{"model": "contrastive image-text model", "dataset": "regions of photos with short descriptions (Visual Genome)", "train_examples": 101725, "image_size": 64, "crop_scale_min": 0.7, "horizontal_flip": true, "translate": 0.06, "tokenizer": "word", "vocab_size": 6471, "loss": "softmax", "embed_dim": 256, "encoder_arch": "mlp_mixer", "encoder_norm": "rmsnorm", "encoder_norm_position": "res_post", "encoder_activation": "gelu_tanh", "encoder_mlp_ratio": 4, "encoder_layer_scale_init": 1.0, "encoder_parallel_block": false, "encoder_inner_norm": false, "encoder_patch_size": [8, 8], "encoder_conv_stem": false, "encoder_layers": 12, "encoder_width": 512, "text_encoder_causal": false, "text_encoder_width": 128, "text_encoder_layers": 7, "text_encoder_norm": "layernorm", "text_encoder_norm_position": "pre", "text_encoder_activation": "gelu", "text_encoder_mlp_ratio": 4, "text_encoder_head_dim": 64, "text_encoder_fused_qkv": true, "text_encoder_bias": "all", "text_encoder_qk_norm": false, "text_encoder_layer_scale_init": 0.1, "text_encoder_parallel_block": false, "text_encoder_inner_norm": false, "text_encoder_positions": "learned", "init": "trunc_normal_002", "residual_init": "none", "optimizer": "muon", "muon_scale": "match_rms_adamw", "lr": 0.0053, "momentum": 0.9, "nesterov": true, "orthogonalizer": "polar_express", "adamw_lr_other_params": 0.002, "steps": 10700, "batch_size": 128, "epochs": 13.5, "lr_schedule": "poly", "final_lr_fraction": 0.01, "warmup_steps": 530, "weight_decay": 0.0, "adamw_weight_decay_other_params": 0}
Rows from block 5 of the image encoder of a small contrastive image-text model, named by matrix and row number. Rows with one number belong to one neuron. Each number is 500 + 25 x the weight over its row's rms, rounded and kept within 0 to 999. All counts start at 0. Numbers have three digits each. After the name is the row's rms in percent of the matrix's.
After each neuron's rows are labels from the 100 images, of 14976, where the neuron reaches its highest value: "top examples" is what is common among them. Only what is clearly more common there than usual is listed. The data: regions of photos with short descriptions (Visual Genome).
# fc1: MLP up (encoder.blocks.5.mlp.fc1.weight, 2048x512), inputs 309-411
# fc2: MLP down (encoder.blocks.5.mlp.fc2.weight, 512x2048, transposed), outputs 309-411

fc1.89 078:507517524486444499464472528493475498511461487529532479459523519500459502480545457484445474504463496518462530532510489519500500504532443517502547487524443491509491499507508522503458532528514435484550490483492559480523499482502513508465490503529490503520483547471497478453477541544540470506509515514481537483505
fc2.89 078:485460457489476521491513469524502507457534533475499544497491495458513521485458514536478478504515480549465515457555499498515475453486537485504496465498528536488525478543457466511482486502527493510453468441461463512508486525498515501513505474508509455439510459518499496570525551527481529469521519513500500520502
top examples: text has "green"

fc1.451 073:519513507497492573532504469491499470514529495529481507509515511519452522515488498492547491430548495469470476515482550487469503507515503491490496519481506499495539503507532534500544521528506493474464483482526480461463516488479511478501500542508525473491499570475546536507485467451475484495559500539498497520563
fc2.451 073:495499488506491473516474529517511464521490513475521508475523511516521453500480529455495504531530511481512499482508480548467450513481475512490485468530506496498536503481471523514516465481506504522496490516483522502490507530527522521516503524507447501505528493528513545507487487527516495473470467496519466470472
top examples: text has "sky"; text has "blue"

fc1.438 100:506546473521510557477511466515484498501502503495505508506502498513528489511508462491514488490528444516494537492481524513514507501529480472512488577561471488496520483472485506478488520491499500494540495493479445520478529520457495490501494482534516524503473466552526441451472476482478537508512526493485462463491
fc2.438 094:547504493503505486492489487480486500524510522530526512522494450474473467542439506475495527509504501471467488490469480531532472496502515500486486455488458447505494499481536485466527483475452497449489473498535507499505515512518452534534490507508533496510485494463503508517495492503469464449482510461529480514462
top examples: text has "man"

fc1.185 108:464489523468487514499515508512476508482505503505500512496505507468547482475479509465491530472506501519479471509496481502493516462531480515508465557536462514509518505528465509526520543497513552485492462516510495481476556467516463522537501526493496476567490498474488472471489459511580476471485488531497470494510
fc2.185 108:515497469505486501429482480500483532483484471481505477511499558551490536525501518472499516558472482552454469513506553523500533518492526548443495475491498490487521493482512491497528587489452494494501482488522482495490488476506464484484491524528474551492494499538529499548531491505495476490482514537508462522465
top examples: text has "white"; text has "sky"

fc1.718 120:501459473496504486528519502498491467519502507448483508496470491506493489482493521576464493462476461497510513499502504486490517526498497458538501531478484482478494529464516502461462549508481490491491542458556464487419516455495501527483543560514501501463479540527537511472531485506505486506493537510493506488524
fc2.718 125:534490479488500501514524524482463521495531543499485514519551452490542532463483547496505478492533478495488528472468516500511524490513500540466512497516513515462534501533486484534491483480507509444480534479514470526530474445494532467536482492487497517523471476486507492540524499474511511498507466500537475476496
top examples: text has "green"

fc1.226 096:462469498526506492481466474548484472490492495483531439508474500464471508533552495495564527511547521484464481490504508470511478527477514507513482522492460502479547496478482501460491477533481451519480446502506519469503475454503501521509459554487534517562511486492516526487469512511497535510503491476484490496496
fc2.226 098:472499501451495546485543500528485516462484491501494501507551508500519484505475552548481518524408493532478498498517473474491523482489486473458520476461530493469496507524489490520507491511473492503537517487510516501553509529458541491510496507472527459525503534506555510548476499497446486444491504530510511521491
top examples: text has "yellow"

fc1.736 110:502564485495498484529492510493495515482444483504496513541501531467505484471509486467515494495512505529481514510509494496527513505488517486484494443516503516494559500550579484484537496510530560526483503451497485496488500507507500476491422503505524494449516519490539512512515508513519498530488516526516524499474
fc2.736 111:512483480507525490475535488485474489516493500518478514470515540517515522523491529507468523493443502508500508482494511516467503488492462503484467512474534445492480515515506484464471483502496499519516485541568490510529500498490494513485457502488501489516491490493449491534498536468501546463536493437461509497451
top examples: text has "man"

fc1.11 104:446488486524507492496541499510485542511489512526533487567507468478536478473477521494524512461450535479474491470484503494492478513490497512527473505501496464507475452536502534511492463470490484504502438497482456469507512477509501426464519507510484502491554518518469532545515478504511506485516493484484472470503
fc2.11 109:523527473489518500512505480490501530472484467508494468486501516517505491511515510516474489525533493550503505472524503503526482519509513540517526522496473517482499535497515482501518530472490501471442524535522478514545519475541457565522460507431462450462471494505528454515500502442496499505476477518465529521499
top examples: text has "blue"

fc1.694 118:545518525479502421486514504473537517484519525500493511515525485499522476461481510449537528509487507499482511533503479481514507517499503476495489518505487501483473536508471512497483507489503487484458509529500537509509508471497522531510481482456497473476512517516517520523499482506546458448484510556494505509489
fc2.694 112:473534507505468534490504489498470463476420490502493524523486525509512491481484531516505511482489456522497473462518541537483476504500530539514529515481516499465530474486480454455514498483540533488504494501515478473481519508502475519498497558497488559533468448482514509465550491494519506529481500536512480515490
top examples: text has "white"

fc1.712 130:489487459523529521463513514522489522492446464511492489485538521488527542510502480485487476501486486532476520518528501537511499501476480517488515466501465493522518540490522457496541447485474466498483493490502501542499480507525471463518479476528543482546547531479490546501513482514486485530534513489552506462500
fc2.712 127:496475485519490470494504404506531461462467483539541532512492515485506464520507475520474496470445492511463491483488442493511504506510518485506534503507479487500473495485512518510494490494509530521513464524527496471538518479507455462521476489517492564459475511492512475459523492521510545518525492495495472494472
top examples: text has "water"

fc1.725 136:538529521532501506554493486492519479530452517510515510527492515456478512537555531486561477537526513463472471501534512513529489475496478474482484511484481491488453534501523490569432532504534504524525503467535542487522514497492514530520476494492499520482510524489479492523469507473477515537478500493533536538527
fc2.725 136:495482497475513479547472515490519512482517494478501511448536514507473494526510520524465560450481512499450470511446435488519504478482502507509508538515468488524481483543502474483495477512471545576515490516476456488534480510548520486514479518506519518480499499469514509468472530536529520500535495553524502477486
top examples: text has "red"

fc1.269 073:465492501465508539471497497447499467527539493529477476479518486481556496511525519493469475492549493517479484461553497518508499503453534510495492523500502466514527488502512491548529570527539545476526560543517469530520500469460528508475479541501575514493487527518496497510500443501495524497460547509484525475497
fc2.269 073:469536470519500496532486457490501511522490508474497487518476512491489524490516490512510468511493469515485479546473537508481519517486481514489493507468456542466457510527533464490461490510491468545489530526506475521488545452518505511477487508493523462496475476483520515502470495482482524492578537509499486504482
top examples: text has "green"

fc1.165 105:493497500512548532498509539494468514478510475491453481463454530463483488462508542503456488469477499502483559510496511477444469505469493458496517491522489502483507538499515530484489498454507437513494522473461493495484518523496496455483525502487500512514469547521485507494513473470486519478515463487479491510528
fc2.165 108:461494489479500509501512532500475516491479513506524524499479528547501440494466518487519523515489478498460417533534522526481472440522488480472505469484477504460524500445455477546512486548521479494494486521544485547508481455500531516529459512484507468488491486502552481508530523505487479516501489504525492505483
top examples: text has "sign"

fc1.606 109:528484515530491475471520529428461479515501510497483496515503500465515528467453475499516510513480471473543501479514484526441516494506512477527469476479512521527479496465506492519491499490482488514472534505498556496443469509483488526486513515489489527490524531534543512522492468491494506457468530489521501513491
fc2.606 108:450527501474487492513496530504502471497488499481503513504499494490559494501527500522468510500502485550516516514519515480506494521461522535520500474489511474492505473496446486497430505521537475510497486484493446479476510528539537484553502481480508533456506487458508529502514514470497500521496503519514549495536
top examples: text has "blue"

fc1.752 103:530501475497480530511503535504512524502518476498495518474501501500499540487519551500512496514526481481516554490479529483496507480520508485490497487487480492541493522512492501501506470462490489475519492500551565550543490516514500504481504482510512539509507542466492497508489510479528494498487526527531487458498
fc2.752 107:468473527522472540539520463541513477504513556508475501551504495493549525505514523459472493496538503522484506525462532511500497510497498459500503514521523550486471519468479490523514462486526463545489483513496531507518524504456490479512512466526505513490510463535485535516498539476466511503514542462481466525480
top examples: text has "plane"

fc1.112 124:518514517518504481527511468494466502480476536536493492496468485489504504537493517515540496503463482489478465488456465487501506518486474521495499526483545495507508502483505478482479483492531473488512478509505478437498487484492488503516470545484492498496511500527534551534487513478501503535477491468499458524510
fc2.112 126:484462531492508483501505579512531466491531480473483487453505556501494510500490494459499516496518485483496505515500480475548489496509501506491492517512441482538479500523497505501532502486477523488504466500532505524458476490495500523504473461510532506511456551527516474516508540495522477493508480516521497459479
top examples: text has "red"

fc1.236 105:503552474497500572499541523469497494506548541541424487502526563491524520458489531533503518547476535490496530458490477520486521508500498484474483552513471463544514481493475515489504504462506520502484493520487456485508507546450519508476509466476496487463498499530468497477526525520527507503474484479487538490509
fc2.236 105:539498523494509508487471500522512474498444535498504498535523465477504510478486483489522475494488519491521525515496541460506531515480466505518495511538506492469513515531530489476459486512545460501495488498517517493517555520541515513486477511482471479481522474489511522530511454500489483483473519498486491519505
top examples: text has "blue"

fc1.599 116:481481508511506478467506503511490500495499517507563503548530491488508534545518538453515522470527492573507499466522482501508525511488518539530456544476468492508506484505458486492560570464479485487483479514495506472496483524522503503497483502507452512513469530527508556516509479466500463550470501500543455476551
fc2.599 115:501511512505511509527452506491535504501498463510495515471430465535483510548506477517515498479473508511475478510489548473461447533496480498488482492478510501497481489480482510483486497490486537531548534521488461494498481488514485483485483512531516477489509513471472504491508452515574481471515494493461495556479
top examples: text has "green"

fc1.364 119:482534506503456471504498503570486506495515528484457491501503521535495504465456520506516456520492486517489459520493486464506442508460490509513496507489527508523530471482487502527514512507511508514505504490507487464463519486536503491478515510532530489494557513493474513467485477453483504466561469442546443483460
fc2.364 119:503452483500517530486467496446491495505470455506473489527496473448557474493513482493482543494503489538476554497507509534485533505513512457507435463495504484477513522497481488490490486477503484489494500522465503471517481476570483477508524505521467511517482476506490532517482495510518529515478507516471497488503
top examples: text has "blue"

fc1.379 114:490461491521481495521478543523477477491473496522529442494501513484466545532464472531458470483530512515495522449506472500456516518535525494521507507519510505494477528504527473488531505509499513511528474502543510454536516473544474535501528526505521507467477498508522523511546546455523506525520507473502502482499
fc2.379 114:530451519530503466505490501510512487498474509483483553475495498483475501533500531502455494464453525479543483510572524538528501490477500496544504514467499514540485490509479546516481476485512507482510517478536500481510453512469503510469506501516480469518492495486499512508511501481511479468503559488517493518484
top examples: text has "green"

fc1.333 080:531495500486491535532457474568515455498494510464530525488482498531498513509509491473465491482506516492476512479487477493506508535496508486496509491498469531518476510473503490518521453505536518538460482467497536495474510532529503531481493484458503524476493489502521478517482485510479505526511474552518465496477
fc2.333 080:500502489544457526485522511496476554467526526549461487513499469481501511542463550480479516537534489491523463468499493528513479495490508514467515510495536512478526480499519520534506502466454477524535504514538527487502506500447519512501478506445497507489519490510462500501482458487539521493559518486555512509545
top examples: text has "sky"

fc1.630 116:515526488511537528467497511509511490519497496514515531483489520459475459524495535525469501485487493520505485520487497484515500507500485519427510513475517503481510506480506494536500528507518513511529515544459489493482502539508498488523493492518531451510479436534507520504524511526502491555519499515486464496482
fc2.630 111:515480507507523515560498537509476516506483476536466494482500544510471531490508524478502547503492487476549469459551531460486489494555497529507518473524457525538495489492499466522508534496506508507491536469501507510524475495499501496535508534505531547506537537516494512466517492476484482534485471519508516465482
top examples: text has "sign"; text has "white"; text has "red"