python train.py --image_size=64 --crop_scale_min=0.7 --encoder_layer_scale_init=1.0 --text_encoder_causal=false --text_encoder_norm_position="pre" --text_encoder_mlp_ratio=4 --text_encoder_head_dim=64 --text_encoder_fused_qkv=true --text_encoder_bias="all" --text_encoder_parallel_block=false --optimizer="muon"
Rows from block 6 of the image encoder of a small contrastive image-text model, named by matrix and row number. Rows with one number belong to one neuron. Each number is 128 + 32 x the weight over its row's rms, rounded and kept within 0 to 255. All counts start at 0. Numbers have three digits each.
After each neuron's rows are labels from the 100 images, of 14976, where the neuron reaches its highest value: "colour at peak" is the nearest of a few named colours to the mean colour under the peak; "top examples" is what is common among them. Only what is clearly more common there than usual is listed. The data: regions of photos with short descriptions (Visual Genome).
# fc1: MLP up (encoder.blocks.6.mlp.fc1.weight, 2048x512), inputs 0-102
# fc2: MLP down (encoder.blocks.6.mlp.fc2.weight, 512x2048, transposed), outputs 0-102

fc1.334:110171148100213150098056146117130111134142098121153128126073138155140172066156148078074108102138132188078145103136091167162161152127158122096136101103153127136147183148082109192089115076110069132144122165090098184097204162107122194122107119147092153172110150055131137176143182117125111142120087167102113108128
fc2.334:105133111132089111111098133118112142083129149096088079136160145125083113108083086179159092115167171030140130130102124051168093115117134150111164115149127143077093144166147143130151131166141107131068133071198109172153099124143180132170145093163096056162115124165122172079165140063091103087105165096132093133130
colour at peak: white
top examples: text has "sky"; text has "blue"

fc1.205:146139101139132057125162191137094112106156152119116129122103147154137117087111159106147134078120157155135115147117079113106133121074168116085102176138128139171140136100173104053110159112142176096164130110163147138085142104151112063138080121137197143067233129085146123182183144099133058127151199177190105085085
fc2.205:131127165141111176143125095133169141144129116102197163117125138137158139102076158115134129165083103079182068165131125107142151135060149102066164092127160144193161129118070065133158082180197171108122140180123111087106145184134129187126148160126106106176146107117144109108109070165055048135137143091089164151143
colour at peak: red
top examples: text has "red"

fc1.351:086113175116122133178094125086152103145145216126109138074144152118140116157185107143162170174149142183104160156129111144150044132141192152140171139177091087142099169133179142161176150190133144119139077089187163159195157169125188133096082128166173161127121149113164108083101144118151159092127157174148164170170
fc2.351:142090088127152061173127197197125120131151102183103106118063167065097160044136162127151108114073120136166129097095128173132145133098148101098060105159096201075107062134190102139113093115178119075156095140131137137129143143110117100157098152095122100129132187124131083176149130167143107099155163072118125100097
colour at peak: red
top examples: text has "red"

fc1.87:098056158125109110106111146161084074139138072135127161127143144093196118101094106128174080064133100147100114148161154090139133096161146176104100140145121120172106102086095127130083103123114156130182097149087116132125140108161180184101160103152178112141089161188133158171157068159105121103123125124111092142126
fc2.87:111155096105111120127141147110115182120150127123079155149110105074082106116101114050153166142080092095161179108169119113108062115090129132183165087145142055115132103136187174133119111127126084174120112095093066147150163167116148134157131133184063109172162138134132151139069162166141184084132125123144122083127
colour at peak: blue
top examples: text has "blue"

fc1.174:138113135142106151157163182094112141103142117120153131134126147107208091157160142153160014114108107098110120092182133136138138075107105131133148129137175143105136075130144154114098118127181122188159103105096197106094136124178142124119113081093085121130071095094103133183149132178124109099153100111131180113108
fc2.174:104128100104056157172177108160109149111136076097116173124143081154110101080111115135178185144140158157091096154162132119152103160160104140158150163106116085110171121101085140121168195118102054110130145170136168095198114158103150112180086081177065117138116092147155127105063155106117159185132147127113145119078
colour at peak: pink
top examples: text has "man"

fc1.61:118122118206158122135048118123108119117197101170133099096125141144144080181107130122097167107075189113105176138084172168101097116113145111034168180160162105110110143131157084123077175055154169099121151119159146147154155134168099153168147173084089076085125117096155136114090144139152137147143112096141151077077
fc2.61:130108092104105107161152121133151052120121147103108140188138126113117136120117141175120103131168091111117124112178074106144089156084118155174096098094132132143128162129109149130104117150090151111103108176156104078152115185095132150105095107175118137128109112135097093130190124163150062092114090106124120130158
colour at peak: white
top examples: text has "sky"; text has "blue"

fc1.483:120129120136139098172165149152018107141131146132178129092150149193133165081151112138069172054162147146190103130132128064179116148152137103153144097142145153117188126115165141118092092099144160101167132112176138149117167142126135108124152109162180103158109125129151141098115175121128131080089138160121096109133
fc2.483:116143100128093188131138134166201146081110116064108125092098166090126138118062155102122124178142124138130142140094192129139140157125135117140105122201133121197159114070108108093143083137076130132136095156148178109124159135128089104133137063185119103084066068129069106126067154116147152158123139097083095123129
colour at peak: grey
top examples: text has "white"

fc1.517:142132090143152125122098149116123139097140054156053157142105118133144074105129176096190123088175131192086081106170123082113101122104111039070095093080121094148090104169141130083153108115080158082127137080092079146095106087133112121101109163123042169123140123080123071142072076145159176105111162076123115127159
fc2.517:163142186125050120108121142145093143089085162153197136084132136159134128135139067127101082085116111132118184143122127173175145110115098096094160168165144105099120108116083121156121147170177137139139119123119126119157119172159110139131085162142080152136120132090070123130132111137123177143172097137129156152128
colour at peak: white; pink
top examples: text has "white"

fc1.596:132048167100088148087093138102132107118165188110126143204118152134195111170162142092131144128125168101155171120088123108137153113108107143185131120116088078175103110165092118145094070081110119155183124086152120092124146109080106111089128115093097110168119118138150116112134148165131105081138074127161187140074
fc2.596:165128080054115105145182129148120132170123133124155107135167073178083195087121156145150155163178096161043120124155085115146175133141154083118175187094180107117212154144178074116139159161092103155109130143157139155194134127136162111141168109151105123144157110135119117131121127119152144178136122130142133176162
colour at peak: pink
top examples: text has "man"

fc1.634:103150135139102128149149061056140119118132143149121169130155122143153138122153139127109060128124139105127134125144060112147171158137144088148121145197138192077181089088162083174076072132138139068148083128128103107142180127157108125141195151126086172151146141098070120148111154154138134129113175147071153147120
fc2.634:092104115129139114077141129066167134134165144075159138157090131103052109095155115144134156112158093119048106126115148143137105140091112202091085083118137153103108102178165104077107124204117155160078131124139122120141110121174126103144097050190125130154137098103072177141115115138120183145088095166175088106090
colour at peak: white
top examples: text has "sky"

fc1.601:129125093110112117102128129163124214145080127187134122114111163096148065093115075121098125152124151113126093213124119120099126120120099140110136096102141030165164089089115119156157153193127080143142138150154134125097206149178190118102076082099106097095137071086162126116120153121226134112179088190097132161145
fc2.601:095079132142170117132127126113106096123122129150147192129178088120107155121113119119091130182104158126110162092170101149165147097104145110142164121191132143105113108144104111116146169143142108113090118198123094076101131133179105162156118106163067173132123010182165176086173139125105076123067135128085147140144
colour at peak: brown; black
top examples: text has "green"

fc1.135:107155198090076134141123118164120201134153148111112116085172072107114121101128176124135107119136106086098085122083169116148151070103138104179117126139132162156234097143165135121142143121187139136098180146172146123105141135190167154156129130132163170056117099185110114141162102112139111169173148086177104138133
fc2.135:169135088128116123123130212077108086182094134104124127148121119170123169149174113197137136107166127123156118112120145136137113166158154091177151138154072107151147160121051145124129155142158156097194165186076105121124143107128078121117168100097108062188101144178139125164166145130108177137113114159129088086109
colour at peak: pink
top examples: text has "man"

fc1.456:107069147105125118098109090171167121090169118098049109078172151161138151131119149082107129118112095164116119148097124111128170151099133133102143197135148102157118154089141140139144131148127163130138116128173137102166128132145150094189076139118079174123174113151137152135150123116159148170106165121115060140106
fc2.456:075116104135110126119168104064103127076102105084112197109132102086121158111152081100153151078134126086178139125122159145160068106158096111127161126184181120112115141132098105128113092060139101166105151159162114159078096158154120132107114124166110107055095200125135114140121133184057149160136107116125105132119
colour at peak: white
top examples: text has "white"

fc1.492:135135126145097203131177123151059089148145061212111111118144109145121129063086102148133078131098080139142137150120201146161127164183180144094128106115121099091150137108101092092135098100120124087144111136097202165132158165105112128117102115108093086093139159100182174105136123107160140117137106137082165184144
fc2.492:095109177128121124158096075153105072117111101176094114169130125141105099100123123101163103123073149111132115057152124087171123154126134036136133144165135107162093129145140125175117157144089130187109120086142193150129085126198135083126130154107176151169109113154093122068110128135114053152097120133114147097110
colour at peak: grey
top examples: text has "zebra"

fc1.77:170116140160092087100131101167187093116110122121189159109190170128108091138118104120134148134167080134137158157176091150124197152109109160081140167127103141187157124037168140145091104083137109173134136113101141192135100149148155131175121146176107174114126135149154088125189095107092095115121124139152132147130
fc2.77:131095045133144157158097144066176105172101126176118109133203133113165155137170144131114076101123086092128107153065139184098153107148162128134093108178169120075145200137092131086077136161172173054152143182136090142094125108102174111125108121108125202176125095141119129065122154105075134161106120094137174137132
colour at peak: white
top examples: text has "sky"

fc1.360:180130186141107122180202161169110118152105082177132120100137163127102138123121106064110106072107108182023116159158120107174079102116127085148158113119154179139101135139134124092108127143083125119139089133104064165146124137181129134130104047141117102142170133116107134118120111102141120103100155141122174122174
fc2.360:086153122093127117122092074142117029099104083163096157146139109154077120139150136166131126144134102159130131041092124151102106130229113176121139126158123114141145128132122160177107099124096140150144091102057205119115115166113110116069129150108139097068094158173085117138107159129115172157171085195143085133073
colour at peak: cyan
top examples: text has "sky"; text has "blue"

fc1.683:146082182106106084139159099097177097097105151083126135141122102131114146091089129171138151111113106176103116140092132072101138154136088105121096129057144139139106144171128152137189109094174134154107157195103085168164162130138136134060138135110061129116107067143130135111173128081132116126163140121142152154117
fc2.683:150104075153140147149174143098102125156117128088129150108159135100122098134198091162082110141129105077121081092121121189165094157125124161149152167164094123135086123103080133098116142162118149073147116058100179159142096107127103143120185130139169152131118144142077137108115152176098083121132182136079138104122
colour at peak: red
top examples: text has "red"

fc1.716:085141151181138127141082104124124133160150097144142085128129187092108131118155212117145128153088130087128150128124109106115101085186146105095110049076112156126117154099162121160187149139120150102168110118154029054127130137080154109127099154164077108140075165149093098112154073150138097115179069104126107106136
fc2.716:116081149109115190135091135138043136064123132123118178070144178139125095095139109109174119132149129187093181131153128079173163129082056141167085141126192047154122137170151113147104049154150117122146161181154152167156186110097192097113120177129147179060137127102169165143100163157152141107149181161154137109123
colour at peak: red
top examples: text has "red"

fc1.401:121150146152096130110134108150099138118133134184073121183129101104082072157054141120128115112145119156125156141129130152156150143126132140131096123205158137180115106098102101125148143145101141104151127150145085135143114090185157178063154174218138149145135146139096137134123059132093098096159128089110092207091
fc2.401:122104095111158134124135165105128112123106125169202166129104157106139072178125081124144090162071129108152124144159049149141096180112149115111134048090146129115192124187113155160198157116091140118116179079075099145099058102137140208168109111145138151185153156099080122154119129115103153140173147137111140120168
colour at peak: blue; cyan
top examples: text has "blue"

fc1.75:173104165128107119100114104184097088095105164079092193131090156095166063128086132170152084134113061153095165087145079062144053126177111140107153162131161137139080090133173100130081175158139109164072128136149085087108143143130162082144099061138177158121171105098121173163158118119130122099103124143123159125126
fc2.75:117157089172116097144108133082144156145154100123126087143123110150146106168085130095181167137138117103162135142151196155164164064174171133093121124129137181111156125115158132080141128193116118093104166116056137162142072156168135157096150094142121113135146106162123152102138122082082086099171155110156084114117
colour at peak: red
top examples: text has "red"

fc1.294:130188168114130150121112177108152129133152104158156170174211108199178106135182153138176139145067114071118135188093097146145121143126143056115094129116174151136132110133085166118132151118124112155108142092108104122130101164160142138108092078157146109128063143135094130120099174153130136091117100081177164159184
fc2.294:127143122095137132159151130073095110167121113144169123142182138105144089100108148080164145104145143124135126130196112130155090103142132146073133144163124135123135179152126136115114089102109141080151185186118126134112167091196136118065103093081147147192112151100165121198166124166099086148095099114123123146135
colour at peak: grey
top examples: text has "water"

fc1.377:121145155083128121161107187130150189159086103118088143103116108129123108208142140136175130077106145139107156135131152166212164162056145162070182104179105090091153127129078130144131148161164113105130144124082142124058134093093102182147125116157162122123153106108215143167050175181133106218109122139143089047134
fc2.377:155146141166081116179115148114135109144105141141104079169134079107145129100084120164128128146109131077112149132102141129132119169161070160096151162129127114132102195129076130095151122046182142103112103050112118078160146151182107138094181065223123117172114124137166158113108113124089137105129129129084122134203
colour at peak: blue
top examples: text has "sky"